config = dict(
    arch='dit',
    model='image diffusion model',
    dataset='crops of objects in photos (Visual Genome)',
    train_examples=123503,
    image_size=32,
    horizontal_flip=True,
    conditioning='none',
    objective='epsilon',
    cond_dim=192,
    norm='layernorm',
    activation='swiglu',
    mlp_ratio=2.67,
    head_dim=64,
    fused_qkv=False,
    qk_norm=True,
    inner_norm=False,
    patch_size=[2, 2],
    layers=10,
    width=128,
    positions='relative_bias',
    optimizer='adamw',
    lr=0.0032,
    beta1=0.9,
    beta2=0.999,
    eps=1e-08,
    grad_clip=0.5,
    steps=18200,
    batch_size=128,
    epochs=18.9,
    lr_schedule='poly',
    final_lr_fraction=0.01,
    warmup_steps=3640,
    weight_decay=0.02,
)
Rows from block 5, named by matrix and row number. Each number is 500 + 50 x the weight over its row's rms, rounded and kept within 0 to 999. All counts start at 0. Numbers have three digits each. After the name is the row's rms in percent of the matrix's.
# ada: adaLN modulation (shift, scale and gate of each sublayer stacked) (model.blocks.5.ada.weight, 768x192), inputs 0-191
ada.621 138:558552432554579451559488430446677509457469477452559570535557556537481553556482560451481556457458500529482462459557527521509557556567450552527595506556462399490514557484482474555557409509452474558441557559487536524553485469550457458559467547507554549517475560465487477482551465548562521556560585464504487477448551464557554488468535554560462492485499550471552589497556481488463477478433618558484501561586491554468480599529556518561539469497558615543539448450470480489489523483561675476512476558559448530453563545473503488555557461464517534561473483555556470474439554445426584484
ada.622 116:507563411566534462547449439484577546461442472476568539523569569491503565565475505501485566466430461491479457447570531470563565568538487562593536481526450392510534568453514556568569396480489484571447567568463430559566457489534470473570451529467567495536451567449461429460478467538543378569553521479441492478501565467568564479485509567569428501444464447447566517450568533456451493443414548568455507572529484565469460531515543517571497471497568568525534519442459470481464499454575577488550537568568432506494570494559460490565569447490524454564530489569537469457458565400442525432
ada.623 072:531528512525632500560498469518585553499544558553534523496523522504573524525523556457563528444466451480514493510522503515508526523568450526441668527573539530496505524473549517521524530444480426520505528528496556571521464522453480482526489622603524583579500528515542470554453509518569828521552548523491484500471522539523528459534541520525490534541540543521519569498522513499517521505517681526496543522567566525499540510415537377526428500541524419574470572524497497482466487479519565417479530525525483494459524503522504545524523506503535475535482486522568522528494524526488585506
ada.624 102:607553508552577527574500540533561586489469498456561505528550543528519548549471562551443550459416445579513494518547582484433549547568433552524588545497480521551501548520436441545549519492526555543478550554497599583550541429582481542548493614510550560550545550442436542520503443560573613545568463443576519494510551521545550485547488545551480588483482481543550542481545565481481530452519555549515516543540508550432535440525545535555408538479547332511466474488509483452427491459542580468559487548549428427421545538507491463550546493488445485560475492545581406455483549505441550475
ada.625 173:532556426556561500561458475464679511466444449467566534497557557586544555557427489476480558475493440506466455458558549494582559557558523554486575501574453386529532558468481486558560391482473508561516557564456462559557481449507473491561470537470556556519477561420434431514451510514559448557564509442494445455449555463555556458455541556563434562435483515470555480468559510458455477461424559559420487561557507557550439490524547496571495481540559501504501479459467475499481566471563679471496539558560475519470564509543474488557559448478487505569486465557559492470463556410488563490
ada.626 081:504565504561598485617478494507474511497487495484572521490556546517532557556469551517479562487492476495469500503555534487535557551609489561473580487547479538491532553476490532551557523478492494546489557560488521514564484496508486507554485689452557468485558556479482475517485497523616417547602519468467497500503562465544560479466503551556463449446474483501558445494548547487482503482503584556487492544567517559478482472524520495565503496507551143515523465482488468478484535492548483495549513553554478535498546523501481509555549487500514467585489471549632489481485553497509584499
ada.627 086:587511534507591485548501461527472424508479459458517507590507504541489508511545506480526512472587554506508522505505441537569511505563495511518660462557522538529454506453401530504510540500442421504510510514547413403507496457488480445510517591554508569496587513542357510472494411472553707502537562434494466476536505506506511504473450506510523576549620466543504576505505456493527514528525652512576494503562468507497506474622573461513452537456509460641559476532520507498511573433501455529440515509511616425550510610503509509509506538508410531517472465503554469450503509543467575532
ada.628 121:508542535538583461597509521514368460471502511525551443554538531506502536538479507472471542471494473458512522531537434514477541535586516539507564437494513553525490538505377531533541547545488366534496539545516568601541444454466544495540513664498540496477452541484469500557535533606596491531581539520480503539559538474532539498431491533541503515468526544536536480501533450459515499435549548539497489532527528536479476405468503521550581439539536249490584473538512525531522529438531386487614560537538552475487535408493512505538535519497481494570468415533610468454478536517498576501
ada.629 141:489567525563605449596488545512478540500485472491571565539559551480491559561513476510508566479440469443502492509556535477483564555607522564501610509526517541494502557511505501553561539535428508552458563565497512517563474426438524528560495633479561548452444564505494520556491511491599574550583537437521480484532558462552564487457513554560510595508557506506558506505553623533514499480524651563484562549593492560479516478488559518562568487519558363411520427497520482477482445474549467570466582559561491569519554519460491473561555509483441499568548538552603494464487558528508608508
ada.630 092:498534577530554496537537516434625625468452570468544507401528525564409526530499603453524532495463471470522498531524499539591530526536501532536632444587546592522494525478586458527526589454510392523462530537494532471530536482562497486530504489451527539441425533543565442543471555538537584527551480505424428490514527508524533525447568525528544559543487503499526476532527509503541508543574565529534444523556397532473469501438426488542499430546525363527494542529491534420491397473525622568576602528527482502511531528561387556528527525548442579548444448523536447518475528578485531570
ada.631 127:497474550473436553493564509511403414508543527539478468501472471505519473469545449555492471562518504420541538576473474580481470473471545472464405534507563556451498473552515493473471548517496529471556470472562456497477569537463528540468571527526473407427536468522492559639543542498486325473488468539562588585542477575468471558569482471470536363526488448537476391540470435506562564486568376468541491470430509474534560440441516443483468565455470372421501521570556559497517530620471416501453401467468524431526465483425505487470470567538487566486501506473496529549515471540566423518
ada.632 102:512525604520598457568554486529496531457513498469532443533519514382494519522537376526512527524492548517501512548517472565506524516574448522462587501419598625437584519459457563516521619507487615518527522526520538529519492460450463520524527598528519467490543525493488480528526498482574456514553582479552511514551517471513521534484433515521574409589555527501517447426516479547569459545617598522525480516580470520560478461541546404528539452570519370573568421575529452451470567526516484513480466520521501466492524582411493481520518550525558440532523542512578482450383518598481604467
ada.633 062:544538398538528491560558580520408483502538526566547467501541536540460537534491505556479537531527527503485495540541562510556536538533489536461501548542480379461515540541526508536540382504501584538478538540489488470540495472516531493535504627485539447425571535522501558541509508478548171537554515491490454532493541469535536525509434537539430406436474486508540487532537562484488479489423489537513417538473531536541521410485524502551485491420536351546410521495521495501510477523542433479563526536537483474465533434520508485534538504483435519558463492539558511533529536354491485495
ada.634 098:405478599478472536476543548543416424544530501547473493485476476403371477478576464516522478571531541410520527573476473559548477475477501478514497544544584612425432475544516460475477609484577536477550477475532472501477524492450576541477534508484477411439431477514521548529526524492476424475470380523546539524564476482476478520580478476476566391577568390547477397512475535490562534482600505477551507474472575478518510459443467449472557559351476430404374536548528517510559491509475409509515443477478524458494476398419545507476475554528459531468520539475477523542562477600508490475
ada.635 086:562499531498569521520517563518461374483530426569502349528499499417511499500563517457520501506541549449505465465498558538489501498528537498472637549437571531586466500514490448496498540519516471499486501502511585552495558492449534498501498556524499586541482502472523406577592548439525693499515537604505509507503495511499498489490517498500540510575587608509496598544499616479534501532553603501524447500522636497515529533509442440501490457468499370612343561532497454522475489557497445507423531500502574409448502448444456603500500526489492525503513459498526501536533499546473546489
ada.636 073:451480556480523566492472579450490471512582518461480613482477481507393479480505430417574481369525518514517503549477578457434479478500419480425512489549548541497456478545473349480478553465472471480455480476528544495479533446463421417480516507548477466490631480462549531421535441400494454478492507452571426551509478623478481487429410479480514470558550473510476473509481527582520469611556527479537549480505581477433489518657420563480468467660480436504470452559509521570530460479481480476403472478481538456433482456475512599480479537558559549490468525480494587490539479545531526523
ada.637 101:411532563531532513563540527508379410499517554477538620484529522473573529525540445584501528522557519488528508534525522556386526526550457529556480509508571588413420526524522456522526585557507518519507527527514388495531517462528514535524503635527530447460560526515578493535511513425560514523546476467490485496463531578522529511509606524524554378542516512553529505555522512469535489473589459524493479520500494528490489548499589442532464503437523218569449510525519530509516455552521394506466544525524496613505516512407498458527524528545487548537513480525577548535556525571487519532
ada.638 212:516554407555590496568455503482670549477476476477562522480556555527500553556454529507507557452479484474433458483556519457518558555570499553488588469523429373527540556442477536554558382492452503557473557561456492508554505506520443497558461574462555570500467560459507492477465463543571577555568534482489453460492553500556555466444491554561436560438471498438554560489556497502439500473421607558448474558576460554456443541529491537564496456574557522479516483428472475479477516492558673481531498558559509460454560532497475456557556446458522496569449486555570456493456555423458585505
ada.639 201:495440521441381543397535495531393471543544546532428460474442449463476446440526467500539438561525521477528538549447496531481437446388519441483363547493536518465468444542544482447440521509518530447516439434543474497442541526457550550438537375525443459482518434532519527496525529468390451448403458530523533547543446510446439535539493447438518504529516475550445452535447482539539536521524344438520496447389544442548539432461522444430528543452441502470466505548541533528525461526448394528470488440439528472544438498472514531441445544550462535418534534449388539542547443508526377526
ada.640 056:431523473522507510565506375547362457477540442465522475504517512525540521517501448557554521523476499429533520581518566501563518513551501524536480431525476529633542516566435408513520513527555502512474519518540469430523622546569473553515517643567521482394469515418527479480561475376570511509554483401495535552561522467512521505578461514517448492489494541499520510507514492512480493581487518519469544509510501518529547614527435493514487499456516404509476471494505496487491519475509372477438428517519461425559507547510659466518514545457468486539668611514578539420449517430440524561
ada.641 067:391554500555594545565547503465490501455512540534556602427552550513503552554458508429435555441475404548516434494552417487536554550574533554447560482511484541471460551495448563549554533427428482551426554554446413472553536491496487469556492636488554537529456556494529507416453440513569603548559444482533485425464551571549554456455477551554464550463509490452550565504549540538497453470487587555440488550576439553405456480474549527550518505497553438498577526490481481502536581444549498477435487552553501475436552518588504410553551485417547504550479468548568455427515552500583564503
ada.642 101:544549489550578453569471483426627554459480487456558513469550546529527546551457512430461553506467498551499467456547576428502553548584471550515588498567472501480521547449466512547552497502505441548458551556463524548548474468572448453553457548486548590485474557465467390457492460511576623547570502474462433463460545452548552447483556546554477560469500554470547575489548518468472496430484608552456549547611510550482479509536542537554508467613551497495559484458446471492503522457547617521558555552553437552477555614578447535552550457469573460558458477545574420496485550505458610450
ada.643 085:485546549543562516582474543395537470479516459559555524569541539493553541542510438446461546449474520571488505510541472576474543541584487546478559514435521567520591538496464560540542565471539449535515542548504474509544509525481489543544481559463543624499461546412529464471515533518583575539581477488461502462454543518537545450434513537545496534533412536459542587530540511439508395493546536543477580536585409543474534528470457493553430411518541345448557497537436387583529534523541503501608464540542524671470542570490527529545540503474547498570577507538586524437499542539474554486
ada.644 104:516565471563554501562528541482619545482437475452570551612563560501590560562483545515447564519487472584454486451562565514546564564561444562537509466517477454509548564470435581562563457433467486561510564566490498488565481465489441453565498532483563596506385565475427479466474522554562539561565539483430540466450562501560564460454517559566486596456486542451561520431561584460480425418478509563462472561572464565463428499494550471572475491532562498544501462473487460574490587478561612464529568562563507480483565489503499461564563471507555500568492489560560465511511562486462553467
ada.645 070:418467568468447480460512491587435532522577539500466340461464463556511466468559495463491465552570550365500574570466613540511467464459427470406425542453531557483433465496530531464467554509534484466462464466498477436466455514407528509466540453577464447448549468543389458489532485521459500465466528487503519497541466613465466560537456465465542423541528514552465513545464571506552581584552442467563518464462473467575522414532427563466560549332466508400482526538516517536535487516464432517504532466466577555568465462544452532466464535497448581473585549463459514528558466562527459475
ada.646 047:447506480508519522492502485533567493458552523547511503462511512622505507511474655522520504409516562473478449439511585444388509511498504509464478408457465426526537511456485418510508440419480558508543509511553497415505465544445584555510478474606507510514419511524475481553536552528493574513499563475421537435584508456514508497371577512511546438508545471507512440471514502449482468558463491509485642515517498510536423608496400524513515570554511580501462469485485410573532455452515552625505423512509520384493512667434475533507513508521528573516585577510491472455489510520555490384
ada.647 051:529480512484503432452503449515601526449584495611487594405488486540581482490465525491544479502432492565434559462484490552484486489460517482451477541482529445369535484491552390487485455503424500489450483489385518529483526488516486480487491399548483530493527489445438513532527534414454535491468462534545674448616483514487482504489394488488536527496489569429484539563491552462514649570491475488614488491500512485554456481516403378488506483482487616545404569478444493459590475498489561517490503490489537483584491593580458514484485477542664453473501457486450522464499486533519467484
ada.648 050:470479512483490488451480533528627558420429572535475475508486489458563483486519555638462481488649392573619478525485477622619486486467534483486497529481466454520456485520538412488485471521517466489452483482478532488481595551467527639488567463541483528482409489571364472477577549461450495490462518533527517426501484577491482497449525487487613523502479508490484494483489481474509495440507522486593570491500536483502580449368515571480458415543489624437529495460525505532509497499490613471623494490487472531473490496570525544485486475533512508472396598485443578501441483568508456506
ada.649 126:552549439549538453545424472458593566470483467409555460589548548516529547549438588417467549491488507536479454445550517446618550549537452548455515455488436422531538550478457526548550429373491502547446549553422473493549458554520444455550455536492549563468531551434487507428441406493547580547549508545474513449459549543548549446409536547552435599443480540441549534442549490478447461527436519550504464549534510549482460530450511538554477497549549504611523489464487437540488572471549590493594518550549482548388549414528516519549549450475506524551447445548549517492456550435513552419
ada.650 082:474559487556574464559436483448593543421440488475563515463557551542561553557447471432513559488476485544465443441553607486582560556567486557539603448504438513566604554458508513553554503423536438551463558562476496480556449559473508483557449516453557554567441560449503471511497456510567588552562513466524427411447554445554559476541566554559471542476520491461555601462554453461448485483473578559469461554570528558489480541546518548560550457477557476519525486456437482480435576437552570424489463558558415483501556529496478432558555456475547469558454486551566424476492557511462578437
ada.651 049:562479459487497481429458451454591448468575516481481459532484489476477487491522491500503484474561396495499456503482579515449488487440426485454501429598502412518354486518486501486485431588547534490452486485425446406480581533429464402490484377464484465473569490528513528456499420441434504491458493548477477417584481574494483466429413485486538532526473439431481481503488559552500515432455503488530485494470572485559453495571427445484468477380488608439575486450437528550564550526489570525550467488489434424374494524561545412486490490433467591470447365485419436482532486509486435443
ada.652 067:614545496544557361561505524585545491436497443510554560471544537502519541544489547450482546466497291543490488440541524471541543539561492545541527445544494530498563542511438565539544523504427513539449544549461455514544415637528538439543461574501541542522513547524470544540517432410562522539563503557476368496553542514536544472460518539546477530486556511450541599532539474463485473536489528545535439539544453543443552514542434549549535517410543391555512453493456488474478530445541546542483602543543510599571541506543492472544539494451565458564392488539566484469433541481476545483
ada.653 041:482518530513547468542425452497390455405489497428511447494511508561583516509463502570467512481567487571494471476512573552525510508547488515566514564511494608526628507536530534510512592570503428507508511510438511557512494487571480495506511578520511492439415509495544571497537505470536497505533570571466508505471517438507512483580506512511450486472566561528511416551509578480515517361526533511497540503535614511491530489504562627507485407554509329392535567544573446401573401569508397518559594511512563584487505516411546461509506535493533407504481454508544523483429514436419531505
ada.654 084:446462563463447530456509538535401465482531549510461409478460464456436462461547527581545460550423559415499555570463550492494461462440539463429399531473535585497373464541561510463461576539450544465561463459497415438462535512447561570460519481452462446388454462502566501504600547519451441463457482530443500559546463509463462528485458462460537471506609456545464388491462569571528600533587424460525570463428466464538508437382517490464484560478462486404480502516488571488537542576462429536417452462460461475563463425493539487460463520524456478459527511463454519539579462572532430518
ada.655 120:475441559443439515427544542587484478550565520516439459532441441454514441443541437565476440572571494473558552546439496496459442441429549443528447495459546564487429440555540470441441563512503529439480441441524425521441577536518567523440545405514441445472489442510510545491524499523426475441430469486496526537518442494443440565505413441441561422553462528532442495504441430543536514489561445440498452443438540442556559474496499465439491524449442519491423468531533524544534430458440493467403431442441545480557441476396571551443441536562410509434580455440422546514577442574497428526
ada.656 089:494546428546561481560443425496576588437465487470543500516549549471513547546487505467494548508466369595473450448548470440582548549564554545533568506637464432445501549494516533547548432492454530548493548545427523524546432439482463433549457569535549496505387548523511436444521425421560525548552492427489389489471544472549547472442494548547471523457478521431546531515548629428456502412438556550468397550565456546450460489501460492542564507465548513483512483437497476556530566527549567478536495549548511518464548527601511485547550456456612451537480463548561539474496548428451564470
ada.657 105:530445597444437531442492493494456385472545474533440438548442443448467446445548556543522445505545496530488504485441543499554444443449432448439425498503564594393535440544536534444442592527533526442523443439498506457443526505500541516442555429528443480451538443525491443528545555501446495442441456573552548503491445509443445517463523443441554470588541430526444428495443535567555477474572449443511609439476464446475537458519436549437524510432443481494425475568517570554502567547440437466508415443442543481508442420427516514444441558557465490433538541443442518547553445587556447425
ada.658 131:449449603449472556462545520502379439541532535511444497521447444491463448447541467546537445529542492473516546537443454517480445446460526450509455518497567629473438444541507455445444624566586500443558446443533473487448513548489498524443561494578448430477503444560536528512548531493463542446457413518555506617548449517446448570565452447441590414562504474546450470525443445527563534487613452443517539441448496448515497484475487466441516527513444397481477496552525527510569471537440402535468436444444539466549440481480526501447443557519382558448527531445468533546543446619523452544
ada.659 097:502447559444453461451506441557457500582533505496445424476446446475468448446519467506527444538524551477542534502445523505448445446444509446512433519504564590560491447556512413448444582591529456447585446444524514477446537535472528553444531459492447446500459442553521550508547491483450443449447464533550555564500447542447445526514430446445567440551578498514448469595447555591541470588574423443461500446431496448549527463411457526446463578529446473566511477546533560535455605528442466448513512446445589448510444553413552547446446534526457565441460575449451482541561447578485448604
ada.660 046:469468515470478545413490533573535457534651608593468490499472479482457473473530567566558473548487434487486533535471473552516473474409539473447476535503591454465405473622526602477472470514541664480463472474509523584468537562528545460475526336546470525539499474493496600492474482528414450478439520473549533497557468476477469556548493474472547492565513400508469427582477419421530477552510438473497489478465514471505530541446497486471514516454476632436528513564573563563601524523478501558533617473472453496521481488441487548472475508514440565453515489472402513549565472537505432562
ada.661 128:511551460551560492564452435474582544472438444449558499560550547578581550552443528519468554432491443534485466461549535410571554549564532550516601435548459449514480550434403566549553455536465451548507552557478545578551459451504427430555475530513550552571515555458423503408458504584566504545565531418413500459456549457548552427478499548555456601460492552489548524453549548444461515457443583554499559548566426550426472502563473514557465509565551506535527461475473461531432535434549572452536558552553487490423555507466478475551550476449505511558477459546565439438461551445468571485
ada.662 099:573549475547560436571429497529569480485450482411555584569547543533516544547493485542396548452501557606520447430544514418561549546578463547521551499512456499544492547465552512544546494507510443544505548552439500586546431467616475456549436597519547525517466550444494457449570400484575616544564484440543455494488544453544548455498493543549503557466470520435545531389544503485465401455487570548457401544574484546477448567619503521552478427492546458566527515444440503434496570485544574504562481547547503542494549508566468477547545441490526510559489493545575458466482546505438577493
ada.663 118:524554440553556461561457523514566537457453424464558572573554552497555552555461575483478557532421471547477461475554529407578556553563523552565590507460452448487509556425367494552557447496473559556573555558444580526553494395515452549556439540487555499480537558513473458465467471502559461552560510522522491459482551481553553468401537552557471556453454497431551508490553539490461492503442592557382550555562525552498455562546570523560389489551555521494547408458470505522503544524554579426528548555557463520483557524516496497554555456453527468563473519552557471523412553448430562518
ada.664 116:440451564452448486456551534487416487509565582522448422437449450482519453449527510517534449553512578428549533523450457525454451451449557452469439495454540577505500450563577450450450572524547442450567450446554416478450527506523530573450532491581452452388498448547482511530570534378454503452454447537625521506546453518452452516597541451447556408565510496546453445534449503581542529603573455451530525450442563452532510435465495555448518541485450494473483537542554512570493471517448418483509486449450516511530448436520614526449450553544596526444484546451458534552532451574570450527
ada.665 051:505535537532592484557586527477435539427430419449537587516529524440575533534467532461517537481564436480485503474530445503633536527568495535467568461514498601485567529387546478528532585477495431523470534534492460476533511446555487499532463633545532453520415533396446376558426424461563544527545472475485443498435527569526535536448558526533478563520492521481527541503527511477517484573518582535440407521559509529532477508560533619525510455489530345526523536533533408513558530548526436486567513531536538530486531446552463417534528504527493371544448434523569540440458532505503555464
ada.666 095:442555469553554509569499498490534560441455448474558508581552552473494552554472503565483556400456464557467501465553490470557555553567582554623558451485466465496522554392476505552554468514428471554468555557430537542554453499530508500556454530515554559552484557496497512551487525566571486550571568404505465508551550367551554475472595551555468599457460477467550510437551447533484494454469562556518497552564429551480419464558624439560505534530553530548490454463465441447445567455554510541546547553555527603499557484532513506553554460475441501570466541552569526518443552472447567415
ada.667 091:533554490551559455586489469448567510424467504531561635466547544539598548550421512440460554436466518499493444468548505486567553546587495552541556473560448521513508547461445570546550517479442530546506551557444486536551466510508455524553453589454549548548456555442468500469412460522591623543578480448459529445446548419545553446421514544553451571464455592465550509470545536449450484527481587552487473543580471550463477513421613530557485443540550480528526480458411507534512483532542569471509496550552495566509554488520467418551549456447450520566467473545594436426489549498468597436
ada.668 121:582549406548562484552468522497579506481462500506550490546550550468488549551459576512490551419504479511415451466552524482523552549557554547496566509562434381478583550468493519550552382514497492552477548553458479528550430402516425422552459528459548565539519552459487513474462481500555447549554560447459432450475548501549549480478532551554396586425423553449546509499551566439451429491387580553452489552566505549485485473537533488552489449471551534519576509455443426484423530438554556468534572550551480569516554463500428467549551444459477443553510447549551459463460551385537583467
ada.669 049:611518498519532443561461426496352434531435508566521490516518514406490521512468554387531517496495441587578491491519413535560515515548515518509509513518480594542483516521470456514519563486522581514428516517526526516520509407590537528515520645553518480562490513537563453528522426503558505511548445463537519405528519500512516479477526517514467488473496525557516436487510345594523546501531524513488603511491521517492534556444542517521519486514515361570496510534451369520458517505511406508463619513514497601480509480456518397514514541425436517539358458515568516362554517475491537508
ada.670 139:455441557439438530448536501541398475552505531549437525515440441464435441441559478510554443547518513476547529531441463560451440439450564441453434526485551582453442441553507468440440577517527521443504440439537449464439553556451531552441544460507440460474509440513525548483479553481450486440445472499543556526504440508441441520514444441440544455554503460533439439505441470507551566577559444441481490441439546439495564397385499382437556528446441455461450538542542527523539439499441396545503486440441527399517441464416532539440440544549410554443542564440451528533537440559517449528
ada.671 101:516439551437433552427534513562455436507509482543437443506435434454424438441547403543547438439520521485531520516434454460532439436437450440445476519441539550499476434554557472437434552563523520435527437437508460456437553588489535506437538402489436494473539438497543547546575539516431503434430503557469526484507438583434440554474467435436526483564509437481437514465436477478548564519535437438581555433464538440499580365432496517435483479543437469523388522549558498465545529536432419493450487436435547496521439514525478483440435546512454517421524523433427488498527440541489445579
ada.672 112:512446545447475477436593490497443471520520574472447443444445445462378445445547424485526443488492511451564512552446499461412443446428538446466435511430538549430472446524537446446444546505492513445595447444501438454446513585505530497445522458572445411491511443594617528532538519490432431447443443521563479539569447485447444497543463447445544376537536417496448466528446510462508615458552427444479556445432583447446510475537469516448502507477444458503424531516507494506505496581445453525429471445443431484525443388480506496445446506509532440448530521446433493550497447543512422451
ada.673 066:436484572484467513472472427592394401532482468498488461450481480487475479481552522448469479555526473482580551544481463532395478482456518480500384486542557544376538480515454547480481547550497531479548483484521520463483572559485591564478557501553481491616488479535510564508432587537465464484476461506522544529545485459482483537421609480482512466539536394521487417477482505541525614544583395477605525480432534483439568405468503536490506568408479375460439580529499471567510470545481406511446443481479523404486477452587593436482479527517461604487576476483470590466472480565493465513
ada.674 117:473540426540556468540466506509561468479433504501544611464542542565564541543451552505547544435504389590427421467543429447557543541545474540545572455462450414560434543487464559541544421445519505544452544546480490576540462480441520469546466528499542550493507545479457499464420418491544488540546560507506490436466539439542542467493560542546427592439534624476540557425543415460464441468413609546419496544560470540498469546500617518546456434514544559516492426448502415456480577429544533486459531544545518471484546628513458488543543468511556451551475467541539471529510542409470563505
ada.675 072:524547452546539455586403431486558518477438462489559517446543545406551543544448527525451549526474439486428432459544579554470546544581511545551514489476473430451559545480464568543543431497508502547417549551488510522543429499567524491550439561431546596384412548436443493449523473510588510544581526481417536456425543566545546496475459543547424560469453550544541483400544563513441515418454534544549582546557572545495486571524569539556533601449545488507531472472485479548485519445547546492485548544544463557508552456549428529545545441467503545567556543543590475472477545446458564411
ada.676 058:569524480523602445535527556463575519468497505549526518449524517565530523526490455410563524475487496628493467454523589515539525522551393525481681478500478505533668520444508565522524496541577429517477525523479485558522512409501474496521487529391521578549450526509501516503542519562542548520537531449432463429471521435521524486504508522527475465518528453466526584512520586492477493464455659526434532519577545524600513629612528441519482436532524519522511438495439428455430515429516577537451512527523398573531522509597463512526521484532426418523470436519540485482480526483484575487
ada.677 084:461469581468441458467451655538472481438577526546471390511469471434388469471546543483512470458544566434533525541469519511444470468473500470463434463498570582384487467538545476471469582530479527470381469471550551428470480489497490532468523439510468468390581469436427602425527469496466416468467492489471496555525469542467470498468507468469560460588526463526468441457469550440546549465566440468469546468474591470519556457474564443470552493456470469463443688545520425568561463554468470573436496467468488451517472583429533591468467531523449549468555494467466526543464469573493464503
ada.678 104:477448545447436502443564509566404530550510551486443452505447448459538450448505444536561448585560555530516545555446481482434448447443449449412477572505525567439432447537537502449447557544552576449644447445538577512448469532522554522446542477509447434482542445528531553567590529529444389446442421513457489539562450463446447530621541449445530461506496442532448423573446493500527560529545467445526529445437502448579524462556470507444521539465446470389464510527582521578537483447443416517528469446446560516524446457508540490447446548524457568444489538448444526517531447542496434515
ada.679 079:482536481531585498556440465424592610481407401423537475477535540518515535538453524449544540493366431564460476445536597494536539537567528534525639448513453484498569537426423560540538481479536469541453537541466517580535519485491472446542473519425538518563549540451467422451453517589557511536546469460571434452467531440534537450467462537540458620462551566435532510486538530501478448391462582541498533538576492533490465446533513482538462481458537485466592542478474459557479519428540581486510487538539524507364547482534471485536538482479586460523525402537559508483460536461398580462
ada.680 081:471460517459413505462514529516429432598541558498454454458457462411458460457512429437558455512580524445597510515458482539514454459451517459464386604476526529428457461526536451461454529550535489462549456453568491511458521536411490525454512474516458474507577453521535596489555495454457478461461466546531498493557461480458457533493509459453500480506495465546459420481460394550513523587543351453466503459420541460543587450429451420456524553494458443489477495529567539594513499510460448585541485454454445470579456442314570554458459538519539623467469555461467454485496457503478409500
ada.681 092:517547458550563451537481398552559456467431400472546567545553552481500549549476546425460551478427425454483434452551555469431551553541561548486568480561452457545521551426542471550553456503480511551474549550478462536549530465603475486551454536469551528567407550512495401478482558554538538552537537524414476471495549541553549432484547552552488523438543567457550580451552446480450421484464567551507521554554473549481441562472472534548446418526551578457539456417428470428458568492555567484473555554553475516455551575422443452550552449441435431541442535552536449507444548476512556411
ada.682 050:505513447511584462566469498408577454500450457473514588440511515513499511514458522466450518439497513565454468452512425417599514511580361513453610469566418502562510511475431466511518487416413471512494516514475454558511383428506458450515468617458513504501431519472505518422513395560573577512547532478508591429415509457515514508486461511516444523440493529455511546476512489554436487541447633514463534515569498512446478485517492503514468429626517535516548469433440512467434539551512602516553497515515465472408519543579533450514516440513504470522527614514575440441421515453480598425
ada.683 129:462443549443422525449504548564445519491527546556444423472442444377483445445523514573505443489575568476506517518442530500469445441454490446519439436421524552469451442524587441444443553537536489443629442445532431495442581545455538527445530403508442461453545445557465533491525579467452508443451489506541553549516444541444445540523456444444542525533510453522443456486443452544540542406541438444471499441452541445518501425417527441445474535566444475504409523538562481539501409540441430511469455443443589586580445504535468516444442540555444576448550530443448533517501445546530447548
ada.684 051:572558502556567461567435464461528492520470504493561548523552550549533554556476480553496559467452459502504461503551477509544555554576524560506519445509469556579518549506465515555552536478491464545564554560490444464557493440593462441554430551501556543514483556410458590441492502586572597550570573530463486474431554475549561514523579551558419525481574611539553547497551475500459462435462535556459474547575501555592460498589592514552535441506555410494464591481427460453518494433552481536494391551555489488500552517555480495556552440483604513566499419548577450485569557479424577493
ada.685 052:428543515540493559579471521449409558454482443401550550441540535504530542538493436469537542531489523441481507469540508473510533538578464543599495505588486586448510535493495529536540572457519479530445538544502486541545563371502452438533485625478542567479502537512419451512546491518576555535562447496465514470504546447531541457570484537539434513440427488518540531567534490503496550481522491538520505531547414537602527582434507492542404535487535322515562423506501494464485362464534414556501552536539483613544528562460377528538534484500532559552513506539586480411581538469505539545
ada.686 072:425455535457441601440540497530413357474536515482458430408456455499422454453548455520485448569575494504562537529455451526482448454431510453471364557502544528440460457571513443454451519555520518453451453455556521382457560549473521589450518471526453474510554449497558518526542554448439409457446485521524568517529462522452452541517577455452494430512488538543457459480454498557533587570531391450498497452425538458567540419440519552460518517474452447527416468535573479503538404524456402508518465451449553423535445508470543519451451541557438548466518450455440538556511455524463417518
ada.687 060:423455535458431552425457585503484525538536495543460493478460458434447458459498406588523456547565502494410482499458581557464460459430492457505411466506529458497403459552559478460456467542462467464502453464589423452455501542463472498463553397462456489512466461440539612545562527456426440461444473456485493569486456589458456535472580460460506487513497507518457463604462550509529451511510430458530446461438533458523589486393466446469516558329460549417421468526555465552471532517461439554453537458457483486516463545466517492458462520580571533454562529459425601577515459505589447541
ada.688 093:428453527449438479439594543527429428543527543561444535480452461466482456454550429522512454533463524454554555555455464507508453455443532452455454496408557530400428456555547530459452533569531545462539453450527487384452481551438581520454531407591454462478571450484450524539584549457441470459438423518473596439528452506457452529556490458451535486547524465498450423452459470570545472537524434452519482458455576453557538513429550487447562551383453470583471523543547526472526511479459409516382485452451492526514456505435556550453457537538496603444564508459434536580523454525510457588
ada.689 068:458433516435427532398517503515520487549473499534432454420441444446470440441520469547534436525493461472540529532442507544468443442405572434454467539513549436476464442544554474446440456524488512449509440439552543484435543513475543483444514348555438433479495440535484544526524497495394403444414521571576556491491435477447436549536514445440578509551451450498437511541444502504543559511498444442589483447434452438509488462451428455437519580528444663490478496509525474477504472539444515520418558442442462539492449463535496485440444516464458510420491563444383502551499440538464396488
ada.690 085:521552447552564437571472417519549581439468498514556508556553553496502552550432520594462552458525445541465515484553477581424553553566442551479564424516462444471495553446469538553554439477452544553449553555495501507552472449489491494552440585532553519442469553439516398465373476543571542551569542498504434513529552502550550508401536551552460565446524484486550536463552547461451436522448556552548481555534523549515428490640505483557526480573552500547548434455454474516483542504553570469447496553549544525367551511544492502552552447506550416564491455553575508428431550448418559493